A small audio embedding model, trained from scratch: widths [256, 448, 784].
Rows from block 3 of a small audio embedding model, named by matrix and row number. Rows with one number belong to one channel. Each number is 128 + 24 x the weight over its row's rms, rounded and kept within 0 to 255. All counts start at 0. Numbers have three digits each.
After each channel's rows are labels from the 100 clips, of 14976, where the channel reaches its highest value: "lies over" is the class under the peak; "strongest on" is what is common among them. Only what is clearly more common there than usual is listed. The data: synthesized solo parts of chorales (CocoChorales).
# convs1: 3x3 conv (model.blocks.3.convs.1.weight, 112x112x3x3, each kernel summed), inputs 0-111
# convs2: expand pointwise conv (model.blocks.3.convs.2.weight, 448x112x1x1, transposed), outputs 0-111

convs1.27:129080145135105101118095128107128102090096102131127080085120118123117137125107143108120136133148126130110092103131090129103139099107076084123134072121090113135079109154111121104103128150158097137122113118140082134122128151105078137118130123108140120129089120141142090082126090086119095099110092094121084122134152138131133142138099084113
convs2.27:075122156120107126134124126107138098151145109112118131160130122104106118084153108115149106116112132125140075139096156108158118139148113098173168132111148138131124129118138110177156128145149115099128087143135143122115139083100131140080139142091144127147165147144095146148122150133119135126136121120117109120146127096098154193110143132161
lies over: A3
strongest on: tuba; note A3; note G#3; note A#3

convs1.108:162093139144091108147097133107144119100074119137133094098113117113115127125110148142141139124151130127087098117158069143119125110116098101123135141120077105127096123154087123097107148149160069164111159110172089130142102152107139126129127135090129155105109121132136089085095096107116111112110084099121099128130159127138130124145083106112
convs2.108:078128133084119120112111093097140105149145106093131151137126131118071114115143118122134123116113130087111102143108128079177118138148136113137159094120132123140115136108126100166125118159151134114134054131114145124130132091083120136053152157094142117140143139149051159153130136115142127129135111105143089142166113105134127143122147136170
lies over: C4
strongest on: tuba; note C4; note B3; note A#3

convs1.76:137171138130118175141189119133157126133105148105134168181114132129125135128131127101144139145134121114116144168145118147134136137127185116126116147131164131142165188143108108146185123101160115168134142127138146133126097140169141091135119136143103114135104130128133118190184169126119180141124157128144101158148146133171128129116133169119
convs2.76:131117108140160076140105159140179131140116108095129141150122124138140087142135134105094136117148110092169126101130096138121145104150128174128088088163117126134136081175071152099157137089124114137112129172181117122135093151116094104140099085131113157139101120149114113133175128104170094101132117164117100137122139155117100115143152107124
lies over: D5
strongest on: note D5; flute; note E5; viola

convs1.35:142145161158090176147140113146111140137118121146129144161140098155145180154130172127112113134155076125098140129166165125147184134124152132120149139105159069135148142161091118143142136132129140113113112090141136128099156107154151159122135111169162132114087138097115157145127129131126149140101138134133102139133147176125178146173164151147
convs2.35:105147087095119066072126148162164110129123104147114154125143155129106146117138152163151123133164066119121155119118107090146122141110116125146098160107096093123125139113130159134134134127134141147125151105151162134148103169153139129123144092110056132148133099133138135139110073092098110163107125146109148165148123118163119118121142139153
lies over: C#4
strongest on: clarinet; note C#4; note D#4; note F4

convs1.8:196141165156144150160118116139092158127097093112108133129129135127120164118122156131099152091160118135139134113183100116119163131126122130137080160137133134183137128146138136135127128096170112113145138140146143144120104079114154102127119135146088147092143142116084154102085112120123173128141109130128089123110171160104155151167090142135
convs2.8:157137147191174147118155137112152139149124079123124125177148115112132146154152168172152169140141114126136142159146115133117149147132154150154131116133119140149126157120143173134181153159126104146153178144150116149128159168087175134127131129120145114144149172133138153136156101104105130150153153149147164127128116154127157112146106154113
lies over: silence
strongest on: flute; note B3; note D#5

convs1.66:159146130126126116147089123092107184102117124060063120111084134128132133145090141139113166130134121098136116121151116132102142109093113134142074175136100141153126103116142090095094114121156116108132160133133124135134088130117164118139061139116077134127140137140103097095110110109125124110129114102118140096099141140110142118131140115084
convs2.66:117144172129122155187143119104116164116139103134161114139120144106129153155141133146157135148142152130126149126128136164110117138114117126113115110118173136117078132096122076129136138157115115140199100133106131105108173123094152126131141148096117090143130197084136160161116100110118175163199142122137136103163104120138128097118063139120
lies over: C4
strongest on: bassoon; note C4

convs1.98:169110171161115104134091127104108130099099123113103108080104137127119154148100156124117150132167131110116103124175104132102163107098085111137108112148077133154099095149109106104095132141141108124152118133131100154127109136091095120148119156088114139135102138141132092083156095100129113104127097096124132104114175159102146112159132095097
convs2.98:063122168126110126139119074115133108142158110094110132158132116084102140115146106114181111122118160124116096154116148117134112138134121121145170093116168136128126142133129098167141119151145119105155077114136146121099142104094137137065127140058170097179148167129102173132126120110132142144151089136150099119146106095119162140122132141145
lies over: G#3; A3
strongest on: tuba; note G#3; note A3; note A#3

convs1.38:144125157156124142075124100136095113133120074138142130122133092120102164160130155104073123073159085115128131081147121081132167134133113127147137101142134110117130126113125119134114102123093148082149095109072126151118112072118100121108138116142112095134111119140115123116155097128128135132131095134071144136100129161117162092165145122139
convs2.38:132114139123130119170147113141134108139091114131138108180113113076108149099146115130133095118127133141133079174121178118113110114134131115190164120138177148153104127143150130129200076115116089115102151131149130147111149110111153157111105122099167124157150151111140122143148100114082131099133124138132135095135118125103153172096129133130
lies over: A#3
strongest on: tuba; note A#3; note A3

convs1.70:108136123145150102114124134143107165146141147159121139129151143143159156153146147198130151131143146135150138130117151123157154138143136170158163172156143140154141111135157154133134151173089150088150163148110143163133133122149162216133143120155157138139164129153182126129128142158142122146148149147126157145102105159121158134153157122144
convs2.70:088124149118125125120094131140117097140132137134094129156118154151105104068150135113120088107115113147139112152099121105077100149158102100154129123132119098131077149101116120148148127107148165133105135110099132123131130124138104102100142120083098096151102129135116120107103088090116110101113065119133126096124085117120157171119138111136
lies over: F4; G4
strongest on: trombone; note F4; note G4

convs1.17:151115129126129138122108155108151131097078084105106116110097143120118115107091129103112148109141147128136098087150074144106122105102099106110094109134105154119100119120135122096110106132131098166138139149129086129155088126111116072143106159110079118098143133121096077091122084089116126103141101092100100113118145121136120100120084109105
convs2.17:106104140102150129140118087127119107140137142068136105155114139112100127128135125096170104122114143103107115157108154112132079130135124126133148111118150136131164154142134106158129141166117090116161092131123142129093131100082121150076129168087173115130120165120078186153153151141137123145135111123140084122172086125120139116146127124182
lies over: D5
strongest on: note D5; flute; note E5

convs1.52:133136126122120118107104102122084156119118126121111096099129104104095135108101128081095147098127086139130140130135100095109129122127109149111109138118087117102147116107123148100111115084117138079125135113108148121111086105082150054108101115103062111115118111121053137104114114110128124137130071116111080117119128134100132132136107128126
convs2.52:115153138132108160133157125135098153118128131165140141118155132122144157129124117151141132181145122155111123087093159168135154147112155120134103148102150102130066158097129138152142133115141090124144130132108127102150163123157180130154186124127137127106147138094147102141103134124080155122158148091111150132105148117089082118083096154108
lies over: silence
strongest on: cello; trombone

convs1.77:180136126137115111104110185146127139146096108163150124121163106142125119150126150145118150118161131135123139088142081119145136158169108169148160131143120128121139136104116194108112133161093090132135152128120133165140109124114146158139161134132132143128133149139168098113107095161153140159138107143069189175124156132153140085126120122147
convs2.77:099129116063122112130102106118119106132138146122139142121114144113059116098122137115127100112100127054118107119101129106148090111124124120172164118106120110159116128124131120152149116132125122123125065126131132107126105069115091117057134126110101133132137122129071144167113134134111135113123086108093099138144137113096132156119120108139
lies over: A3
strongest on: tuba; note A3; note C#4; note A#3

convs1.37:172156130155101127094126157147114152149111114122129154140149111140124147160147167140088165082182096144104146096151112080156152147150129143176130138154140127113152135108094156139127113137099102107144160125117142191136126097129156159120126122132153130160123129148143125133165123165114131162130097148059141142145161155138156103144129132146
convs2.37:094123113045120120077091130136133081135128146130105134131119124140089120089127120137129093113135094105122107125092144100142106133150116126135145125143101086156120131134109125164114118137152160119119100120130152123177127134121105094092163137081124154139128111154083111152115106111101113117102108128127122148123138100104135147092152110157
lies over: E4; D#5
strongest on: viola; note E4; trumpet; note D#5

convs1.106:141137122124180130110077110135086141137158104135117139111141140146150130163128136141093170137144106119171140118127161105122136129139106134193140139157125152125140091130173142139096125113128189062165118152109152161158122091106133128139123141155118118170138143201120168107138109135138117137159097134116163126102123126096137132131142121145
convs2.106:098123106139126112141138145156117118123094178156117076131081138062117090124114104127099105109067150132116083150126156138108147093090144102151146105137133149147133089171132113105139115135059107096118143130169098092144127108136128142082099111122144169118101154114139104122133123119094134094141097128092108114106147077095138139107119114110
lies over: A#3
strongest on: tuba; note A#3; note A3; viola

convs1.81:117155147120118189133164096151145149141130110128153157156136082096081144128145131107115141078126098132115147158142135093156142147135173148121121135106151099101147159102092119144160116071133120145124149079135125112125125117147156063096131113158127099126077093123112134150148151138130154148096110143110123147161129141154129126139127175142
convs2.81:149105119142158096148128163142126132085124109101165130143160088134138128148105143098099125114147134134141128109130122095129179052130163176134121150118148113115155110151156153098136119132123114102133145165155105088153140120147132142142126104140141155109140144140179115134173111123153096136137137142082099116117140164120066135134123115152
lies over: A#3; C#4
strongest on: cello; note A#3; note C#4; note B3

convs1.101:093122138105123166092136123139140099130121126159142117136142121124117129103123100110132087086106127117139147155110122114141121133139127129073171104090161119070142121084135155123155146101071118123107100114082121083131107135161121108084144091157113104069172113074107143141117154121134123153140141133123078146120098113124115124137112137149
convs2.101:146133129142120120151114126129089150093141132117153149138160127111154138147122125126108136112122137159104144116109129123122172113121145106153131175100143089120088148107161120123131118091141108114130153139121106098140157121157138136155142088148149161157136129111155121116117111120100133135142121110153142125077149137130119121119118140141
lies over: D#4
strongest on: trombone; note D#4

convs1.97:147125135134172154144148132119139104115132149080115129168081152172174140131108127139137135151127146087171126149133143152132135124096162104147121129152168153163132129126170067129151141124142155126160105156132116139158086134159111147159078155162068141125157169145082109147145161102135127121151171110145119134113125136137134140135131127114
convs2.97:118112145135143116122101149132129152136097102088176123149101172151123130160139183116118128113164137111098140146138127112105072130142114096126110126100136133130145123114142095120134111131076152168136131113110119147091148148116140132120095144116115101144100133099131117132138061095133126121149104142175125115145117139155143134122099135155
lies over: D5; D#5
strongest on: flute; note D5; note D#5; note E5

convs1.24:141123159142098104110116095124065142122127084111103127090118118134129167158109149094081127114148105134101125094156126113113170124113095141127094097122095112134126108132100102118093103101125137093125093111101129141106120088077104108115115111120117115138103130116115130088149085118112140118103087119103140096083141161076161114162140108119
convs2.24:139131134146102139140151129123134126112149097141143156125167101069117170116141113170148098121153169129138110113126127116123156109121139120141148121115149140134089115105145134130174083132165100113114140141139132135111160105105150122128134139104155104136170159129153117127105100095077130142140115104139152107107112117131131127084139186116
lies over: silence
strongest on: tuba

convs1.3:143098126096082139113131116109123105104109114155123106149127102101106117122107115146118105103121099111068106135130103104132116113121151118087134112092150101135101138126074168095134143128090063127095144084118088102100145131140128148085151096113174138096109086066164102126121140119109121123088115113125104140139132109133118149117140146117
convs2.3:126112092091120122103137122131089116096164060152141141080111150160084137094133112132163111144169111118118083158119113141172166149107122130080120151121124108147120127116131130123120107118138160104097122144118137083119099135091129118160164110129129119137133101167145139166119136138137126160102151110121144179123164126135087131089105162106
lies over: E5
strongest on: flute; note E5; note D5; note F#5

convs1.61:129151123117110145174145135141173136140105157117137156160138136149154122086145112153161136164116120117104143162133115162142119138137167143077122162120157126165143154160103121149166155088148109176121161124181148110129126155182162099139129133133138163111120142095113144155156169148111147141107175144154119146151138124157116157101108151136
convs2.61:137108078137153085125080155134177123105124102123143148144114124145124107135135145108076140113158118093150121114130076106140141087115122166117099100164098134135136058169085146095156129096130121142088129145161117121143085144102091103129113086123112146138108124130128128127165125111151079080117105153104098143092152149119112113137153120103
lies over: D5
strongest on: note D5; flute; note E5; note C5

convs1.10:134112118122165122150125101113131117123140120103111111124103138167155101111119119121132157156119119133169130120121142158122107115103123088158083113180118137140127107141159093132111116111168149149169132155151123158154150134122132110182093175163117129153119179174106139109077125115131077117145133124147076095114140114117110159102075107110
convs2.10:131170137154150135127113170149118179121067138122140121101103141113134126164152164154124146130148112123125152120131146150098122133096019123119136155123121124141139146145148135129099146125083155151127170110145122146146112167151161137130109133154130144139086125117135110106127112127160128105138112201107104113141143159155130130139113116154
lies over: B4
strongest on: flute; note B4

convs1.69:153165146119092147105135168153113173154096184139130129160152119110126128131134128163128165114125115158107156154142114105160129153147146204096139151106169112120168123101107151126144141106100109106115135110095157127105102114151160154102130101134110135118180101083116147167145156160134148156132151153123110162122126138132129115118161136156
convs2.69:091147116103102123111136126120125117103138161157105126121105203165132107094108108125128109145141085124104141123096134133164112139109142115135109125144090083126111137100117119141098144118136142114103120123118140118155141160139100112146119119129076140099152103136114089152093133147098093097093122128125151116134109110130123137118109121144
lies over: F4
strongest on: trombone; note F4; note D#4; note G4

convs1.90:167112156182130156116144154136130082123123078133145125149124121143115154143125165104083122085179072127121123091176123117152141132121133074149142098145150134121128146137095105134141086158141096142147116127136100159154085081137126159134115137133133118131126132140111106128103118117131117137140085124081079139129175144136145126170145128139
convs2.90:111123127061144129072096128133141073148121088112124147150122114138070144110154167146148095119157079112125102148115148095151116147141108139136168111100119107156131146161118145142128122122147157165129120111134164147118128149128139109112141136084129142172145092154096106141126073108116102137108110144144132146143143118105156142112133128152
lies over: B3
strongest on: bassoon; note C4; note B3; note F3

convs1.43:100165114106122158123161156161144120173146146134162166160149116130134117128178128162142110136121143123142165142105147112181130168160154124123126142111150126113169163094141135179155105097080149145116136127128165123135150133159142133110148107136143110156153118121122145163172151175133169156146153171132116162120113132170124133094137140152
convs2.43:122131126132142104156117149142118132076121159120125089122125140122154074133092108099089139125121116138163145100137102130099138091100150146108093113148102107082136075139123151105125140097096146089119146132155062070134120123130110135142120072147094180111087133140131118109150163119149070113117120130130110093113125139134093126158120057137
lies over: D#4
strongest on: viola; note D#4; note F4

convs1.44:155122118122117116112098094096097135106107095098103111101097110122117123131106125114109133135133092104116117078131115113099121105097093117140057125142076113133127114121104116117075099107128125107143146119116129146128099099083148076142089141113086122140104137149093130092116081101116110111126076106104113085110133121120128097120117102089
convs2.44:094201135131102119144157122173070171128108140161126119100111126092130112117176132132140155145140113153106125111065173156133133143096029096102145152107123146101097159123156148131123141122115129117152129115135157107134132147145176148119146131143119130150144129129140113133104106155112134140128141146092149106103171089108119147103116127103
lies over: G#5; G5
strongest on: trumpet; note G5; note G#5; note F5

convs1.7:151135170143134149138150135137105102144154120153160154121142086115107183158160164127145131116153083146122143134157178101145179143149142122156156112123128103089146164131119142162135128132120139109124108095115150139118175132128115146118167116125170103181106114144168144133167131151133168142118116146132133150156147171143176114162159146136
convs2.7:124133087143113059158115183147109118091121141123138119121152113117143142113095116141107136108100144143158125098132098116120122074094109141117079106187132118077097078135141143099121135101122116106126135155187107094141107102107131161081127105152135123151124133118146105112154099105120125150104120126127109108088117117137092088117153110097
lies over: E4
strongest on: viola; note E4; note F#4; note D4

convs1.15:148137115102143152123121173109142166102092096093095138138094150127125111105105115097110135098136137110156110090140110145112124101097110140124080127141124156123117119105162079118114097089140126149142130151111115129158099101118141074149092159119081093142157143128074099114094098100137126112153114101096117119105122119143121087103088106104
convs2.15:126106140118139128169124103103119140117115139078154074142106142114093122142136133101153100122124135118102124145116158111136080138126132111138123124091160147126169138120149098128135148162085075119162097138106135106109134116099138151098101170108123108124118166113088187175146166159127133136165136125140097129195121131124125116132101114179
lies over: E5; D5
strongest on: flute; note E5; note D5

convs1.72:122076126145118085138091100102109131097136122142119062079137124126120131127103132123125150138140135143116093126124114131096134097115085104125118098133077119154074099156107129091096136143149110121132133121152075144118155155095087142124126129082170138139082123146161110087124103102123094104108097100137100103134137134098133150133114099120
convs2.72:052132162130084130136116117144126095155156114121101138144130109105102113084133100113150107140119132135143092145115161103169150140157122110138149103122149139126115150142161126155155112124168141102113092128131153134123141084124147149114122133083157111158163146160088140142112131127123129136110122122128117122135134062100161170089144152141
lies over: G3
strongest on: tuba; note G3; note F#3; note F3

convs1.57:115149122113112146101144152183119148191117144140151142151168107101126121130164126159113133113119137144118171143121130088183126181172149143118132138108148124128157133077122139152146100107097131119109135118104153135110150131144149125094145097118141114150151094107123165156150143184122138179113136187110118164127117135135127128113130137179
convs2.57:130114130120141130139132132141111124046121152136130083091119150146147094125071137100102130141121119131137145102144117141138129120096148159111080125146087082070162091131139160103119143107100146085119137138158059067149135132141113128149114104154102164078106121135127116137143160136135082116108144119128120111124123127123117110147111064156
lies over: G#4
strongest on: trombone; note G#4; note F#4

convs1.29:113125102085144123143122115149121124154121129105145163096135106104102077080159091151129107132099110150130144107105147126133090147136093130122097122119082119131137128095129109178093129071127162144111130118154150127119142129090129065114127107135141152132102104122082133099145090148130144136100102151143117106141108094131084161075093118135
convs2.29:123129098151130129154161125139105142084119115123150113122143143126141096130087086120080164144088120136127135094147120147138136141087145124070090144139142137061152101114191147084103139127107092072138157136137120074162114094131134178117132152137121153095128144123180102102118143157120123105100174129107115114131174123130108092129124084110
lies over: D#4
strongest on: viola; note D#4

convs1.56:122141114110141153134137106176113109181144125136186159102161113128124111117186137142146124136128113139141165112114148129167118184173101110149125114137085132106157137099136127173107099098105156147133130131148157148128166133104136098125163129119159129147079118145145159113145095171124146159116107183139106141123124132138124155099130123175
convs2.56:143129111147140119145137146141114139058122148107150101108134143119147104127066111124082162130094122128163148086153097145110133119079145160089059121157112118056152074126150160080120143104107140082121144136145074069140120111127122158135120120154102164109106134136138133102140169151157106120101131129132095093120122126144107097157138073133
lies over: D#4
strongest on: viola; note D#4; note F4

convs1.23:121155140118089166112154150156148127157107166138149141164146094101117136120149121139148137117116119130093158170129120115170138160151168144091142139081166092113159148103090134137160119113109092135091136088102144094113133140163149139094137096129130098121142100074121143163135165155126154163101152156135106167132110142145134120117124150154
convs2.23:126104123121140129135125145143109114070133137135121083110125144132148084127088139104119116137133112137150142098130120149142128132125160160102078126146093083077120117148109170109121125112113137089120135159169090076156123135136104131160117092139116154107120119151118123143148139126137072127104144122133124102105102128128119113122106086159
lies over: G#4; F#4
strongest on: trombone; note G#4; note F#4; note E4

convs1.89:157138156134164143156150162137162103132114159141135155168131172136139144124140139139157119151147182105157132160157103172145135137134155131133167118153175164144137134137160142147148155114162100155153105166149116144167106151159113145162141168121106145115190148128134114158141166132126156136166171134154103136106151135152137154148139116127
convs2.89:116103117164136128134115137119160139118125160102145131168148141128149093148149130110119137105134146093116164150174112067088122112146137114138112123109088118099155141110114143135154102119134127117126148124105100111137115139091108119156081149123117123157093153149145150120126137140174109135131092138192097111148099156150105131164151105176
lies over: A#5
strongest on: note A#5; note A5; flute; instrument: trumpet

convs1.78:152123149177127129182139144126130115134120165120117139145116158152141143127131151161165155149153176132133130171158107165117146130125151117121162142148150152158126120190133118143154169179192111159137117150175129145131129189137108144153115153123121178119154143125136118156132160136133130125129158133171114126147174146111137157143117141117
convs2.78:106108148123135117107083131134167143108131146138143139125132128119100134152128146158105126129131157122127160088183096101089111108112134146128126093156097101126116141109083106110130081129134152164120097085119096147140137167115128078134113115100125120119083122140141144096135104084153136107111078138142126096137080140143156118116153146130
lies over: C4
strongest on: bassoon; note C4; note G#3; note A#3

convs1.36:176120153144087146101130156142138110135083099152161130139149096100090143149143164134114133081166108113079126125160087096149146141151136116143150107096130109113117152112079142129135117145128076141101146086118109153127129112127131131082147086107154133120132097130153120123138123137123136145087085135082101164159158146148155100147120144148
convs2.36:120113104058104125100111126112142082144145122104135139131148121130066115076138105128133086104121120063132083139074141104170111122132120113126154132118108105142124127108119127171125099123153131105107076135121140107146109110090127114092175142100125134140140108166071133176114124129121117115101127092124123156137131099086115145079140119171
lies over: C4
strongest on: tuba; note C4; note A#3; note C#4

convs1.68:125079128131088112136104131106131087097098110144127085106128104099100134125106130131120113108126129100087087105125081122112131096116103087109126108112096104137078120130082127089108126131137073133107131101149065121123140129100102120109134117081162144120102104105133109103121098108123094093098081100120079113133131127124137138141114103112
convs2.68:081113124079103104106116098132147094128153090115122156130143120143093111103129109123143106141131100112121103147115137084241156146147124109102140125101113109151134139129149155163118144136163157120117085140110161112133112122101153132116144124095136121161161124170117131168100152129128116155101129122145106159144161083121131141114149125148
lies over: A#3
strongest on: tuba; note A#3

convs1.0:140165119106117151148159112141151134147103119077139176155114123112118103090154115121152120137118110125114142120119110134146106145120147116115064121134122115121150164107110078172135118064133125172123162125157144124137119111129171065138093141138105128141087121134073136129145126135105149134112120137147081112117124111166108153096071114126
convs2.0:122181134149128087132127172174126154135097133103118134113116119107155098130142136117111179105144090132168159096134138178098118149074093130098122129133140154116101131136102145099133153103116130137136159122130101130157086148120160127125105121123092166155094141133117136089154137120148136084109124192128116101123161140131082134153143115149
lies over: E4; D#4
strongest on: viola; note E4; note D#4

convs1.26:118076151134111119105108115117108085112112097145129100082126115124117143129118134084111130125138134123113107102137123128110148112113079082132129050128098116101088108138112116115099124142136118108126082116106088134105122132099038124126146127114139100131095127142132104083123084100132110115109104111108113111098136145100134124151109079123
convs2.26:099130174134098125147133108115123118147141132086118128185150107084121150102159113115168100114135149142143086150088143144136101134139123086186158130094164131137112131089130087176160089144144112106139084142124132124096151098118145140073164135092151115161163162135102144140120139114129153147156131121135111112144124096106141185102124130144
lies over: G#3; A#3
strongest on: tuba; note G#3; note A#3; note A3

convs1.33:183098156156098111146100145131112115125087118152159110114132088111100148157136165151138143102174099097091120107165087111145153133138106110149148128108107098131110132121085149125104153149125093136101143093175099151118130131100128147097155096106154173113118106144160113096115103132124120131094087125103103154126167153128153126156117110132
convs2.33:099116119062102107108107100124143092140140111118125146135141131121070113098135104126135084104108116068111091131073136088160104117131123105136164130100110106145128135105118116176128100142151119102124068129115138105140108107099119110066162128088119124149135109147070153164103126111115127130125116104130109152142122087091132154089136122182
lies over: C4
strongest on: tuba; note C4; note A#3; note C#4

convs1.5:124133160147093125130136100116084113114123099095107140096091117130111155117110134074108107115133074137101109114150122111099152110103102154099086106114098118128125130131083107127102098130133116123113092114108130125119112090073086099110109112115110114104082122097119093098136088103106170099109079104130107101122139149102142131153103137093
convs2.5:153146127158120161105167137125113138118163120145135158115190096099120157121144103161152146147138161138152122105121125146115158121119140111140122136130144114135056136084146120131149108148164121117125140156132121114133160145087173114138149123118162121151156159156134132109101123091118166145119118118103175101118107136136128113092125184088
lies over: silence
strongest on: cello; note F#3; note G#3; note A#3

convs1.73:144159103115140155142133132174134151186110144141169141124168130126132085097168122142146164141133125145150178140122124134178090177175119155126128151145113144120174133121152145155121120108152140145134148141142164146151150153132164118137150139140142136117138129136131157128123123186129140176144128189145105152126150094139098147094109126169
convs2.73:109135117137129134141133119134121133065092158122110102101122166131153080124094090104101162145097103132139144094149121135107113110080143130085079124154102095050136100112148166117104160101099146082127144124141083064147128111138125144154108119151107178106106148125132119099123164147157111098087125123136108098113126125137098099160140090141
lies over: D#4
strongest on: viola; note D#4; note F4

convs1.82:148122155135135146156141149136170139133131177161138116169145154139141149142134144154172155141148148122139128176155130160146142135146156167127185127144176152121128131141140165123165182130133110154153113150140107139139128164175136174137157145140131147103179140118148135170137174137124133137155175137162120155104149147139152141151160132144
convs2.82:096098140120146102135116156158134128117097135122109116152133162129117093135154102103112099095143131141138148156161109086091106109115143107124113128125096108097134140103117134145152112102129120113123120130088093135137127149105116106173097116150077119146079122144113157111133141145169092134118117120178123114123097160124124137136132117172
lies over: A#5
strongest on: note A#5; note A5; trombone; flute

convs1.111:135079157132102101114105149110129090099106100139116094090115129117117142123109141106114123121143158107108089114155100132108142095105087082130121078126091131121073100145111108104107140151148085134111099129128075131129130154103074142121128124104144117125110116128156092081132090098135094097108102098120099111124158137113134114144115081113
convs2.111:074134156118121129152129109085131117147147125093121132155139107097114131084149095108150117126121154121130097140091138112148110126131125110171150104136147132134123129093135087165141127150163118090125087131133134122109133088088143143055162149102146116166136163146108150147136155118124145133142128102138106123148095111117127168128139121139
lies over: G#3
strongest on: tuba; note G#3; note A#3; note A3

convs1.87:094144114089132162113151159160145125164138150143152150158151115114129108107165101144136124121088143130138158156099146107167114159154160120089151133083159119113151146098141140162153102112096136133089127116100156081134151132151130146097143096148149091146153106114126151159158154162125155160119147163121119169137088118156110122093114143159
convs2.87:129120137120136096152108174144112129075121136110134098125118127122152103133113132084102107100127123135191139096129105139126128099112161149131097121136100091109123081135113155117137122095099136095132136160172074068119123112132114130141134047152087153096089125144137122128137160107156079117133142122133095081106113125104106139132105063140
lies over: D#4; G#4
strongest on: trombone; note D#4; note G#4; note E4

convs1.95:135171142122132158145146144165137124172151116135173195131148110107108143137193143153129106127134097136126158126133149103174145168156135125156129127135108127108156170112122131190129098107110147150126149118150156146132157110126150109117156122135155112157084107132136147136179120175131179151115111169118129144147138149168142122128138142148
convs2.95:134126120144146067152130180140114127076129153107143102120136110129158091125097132108091150111115140118183133104132065131112151066109148158119080121172110122076136050153143150102125136108100145095124145161176059092129124111113118147106141082149101186116108142137162100121165161124154089119124127129116105091113129130140092111150143055122
lies over: D4
strongest on: viola; note D4; note C#4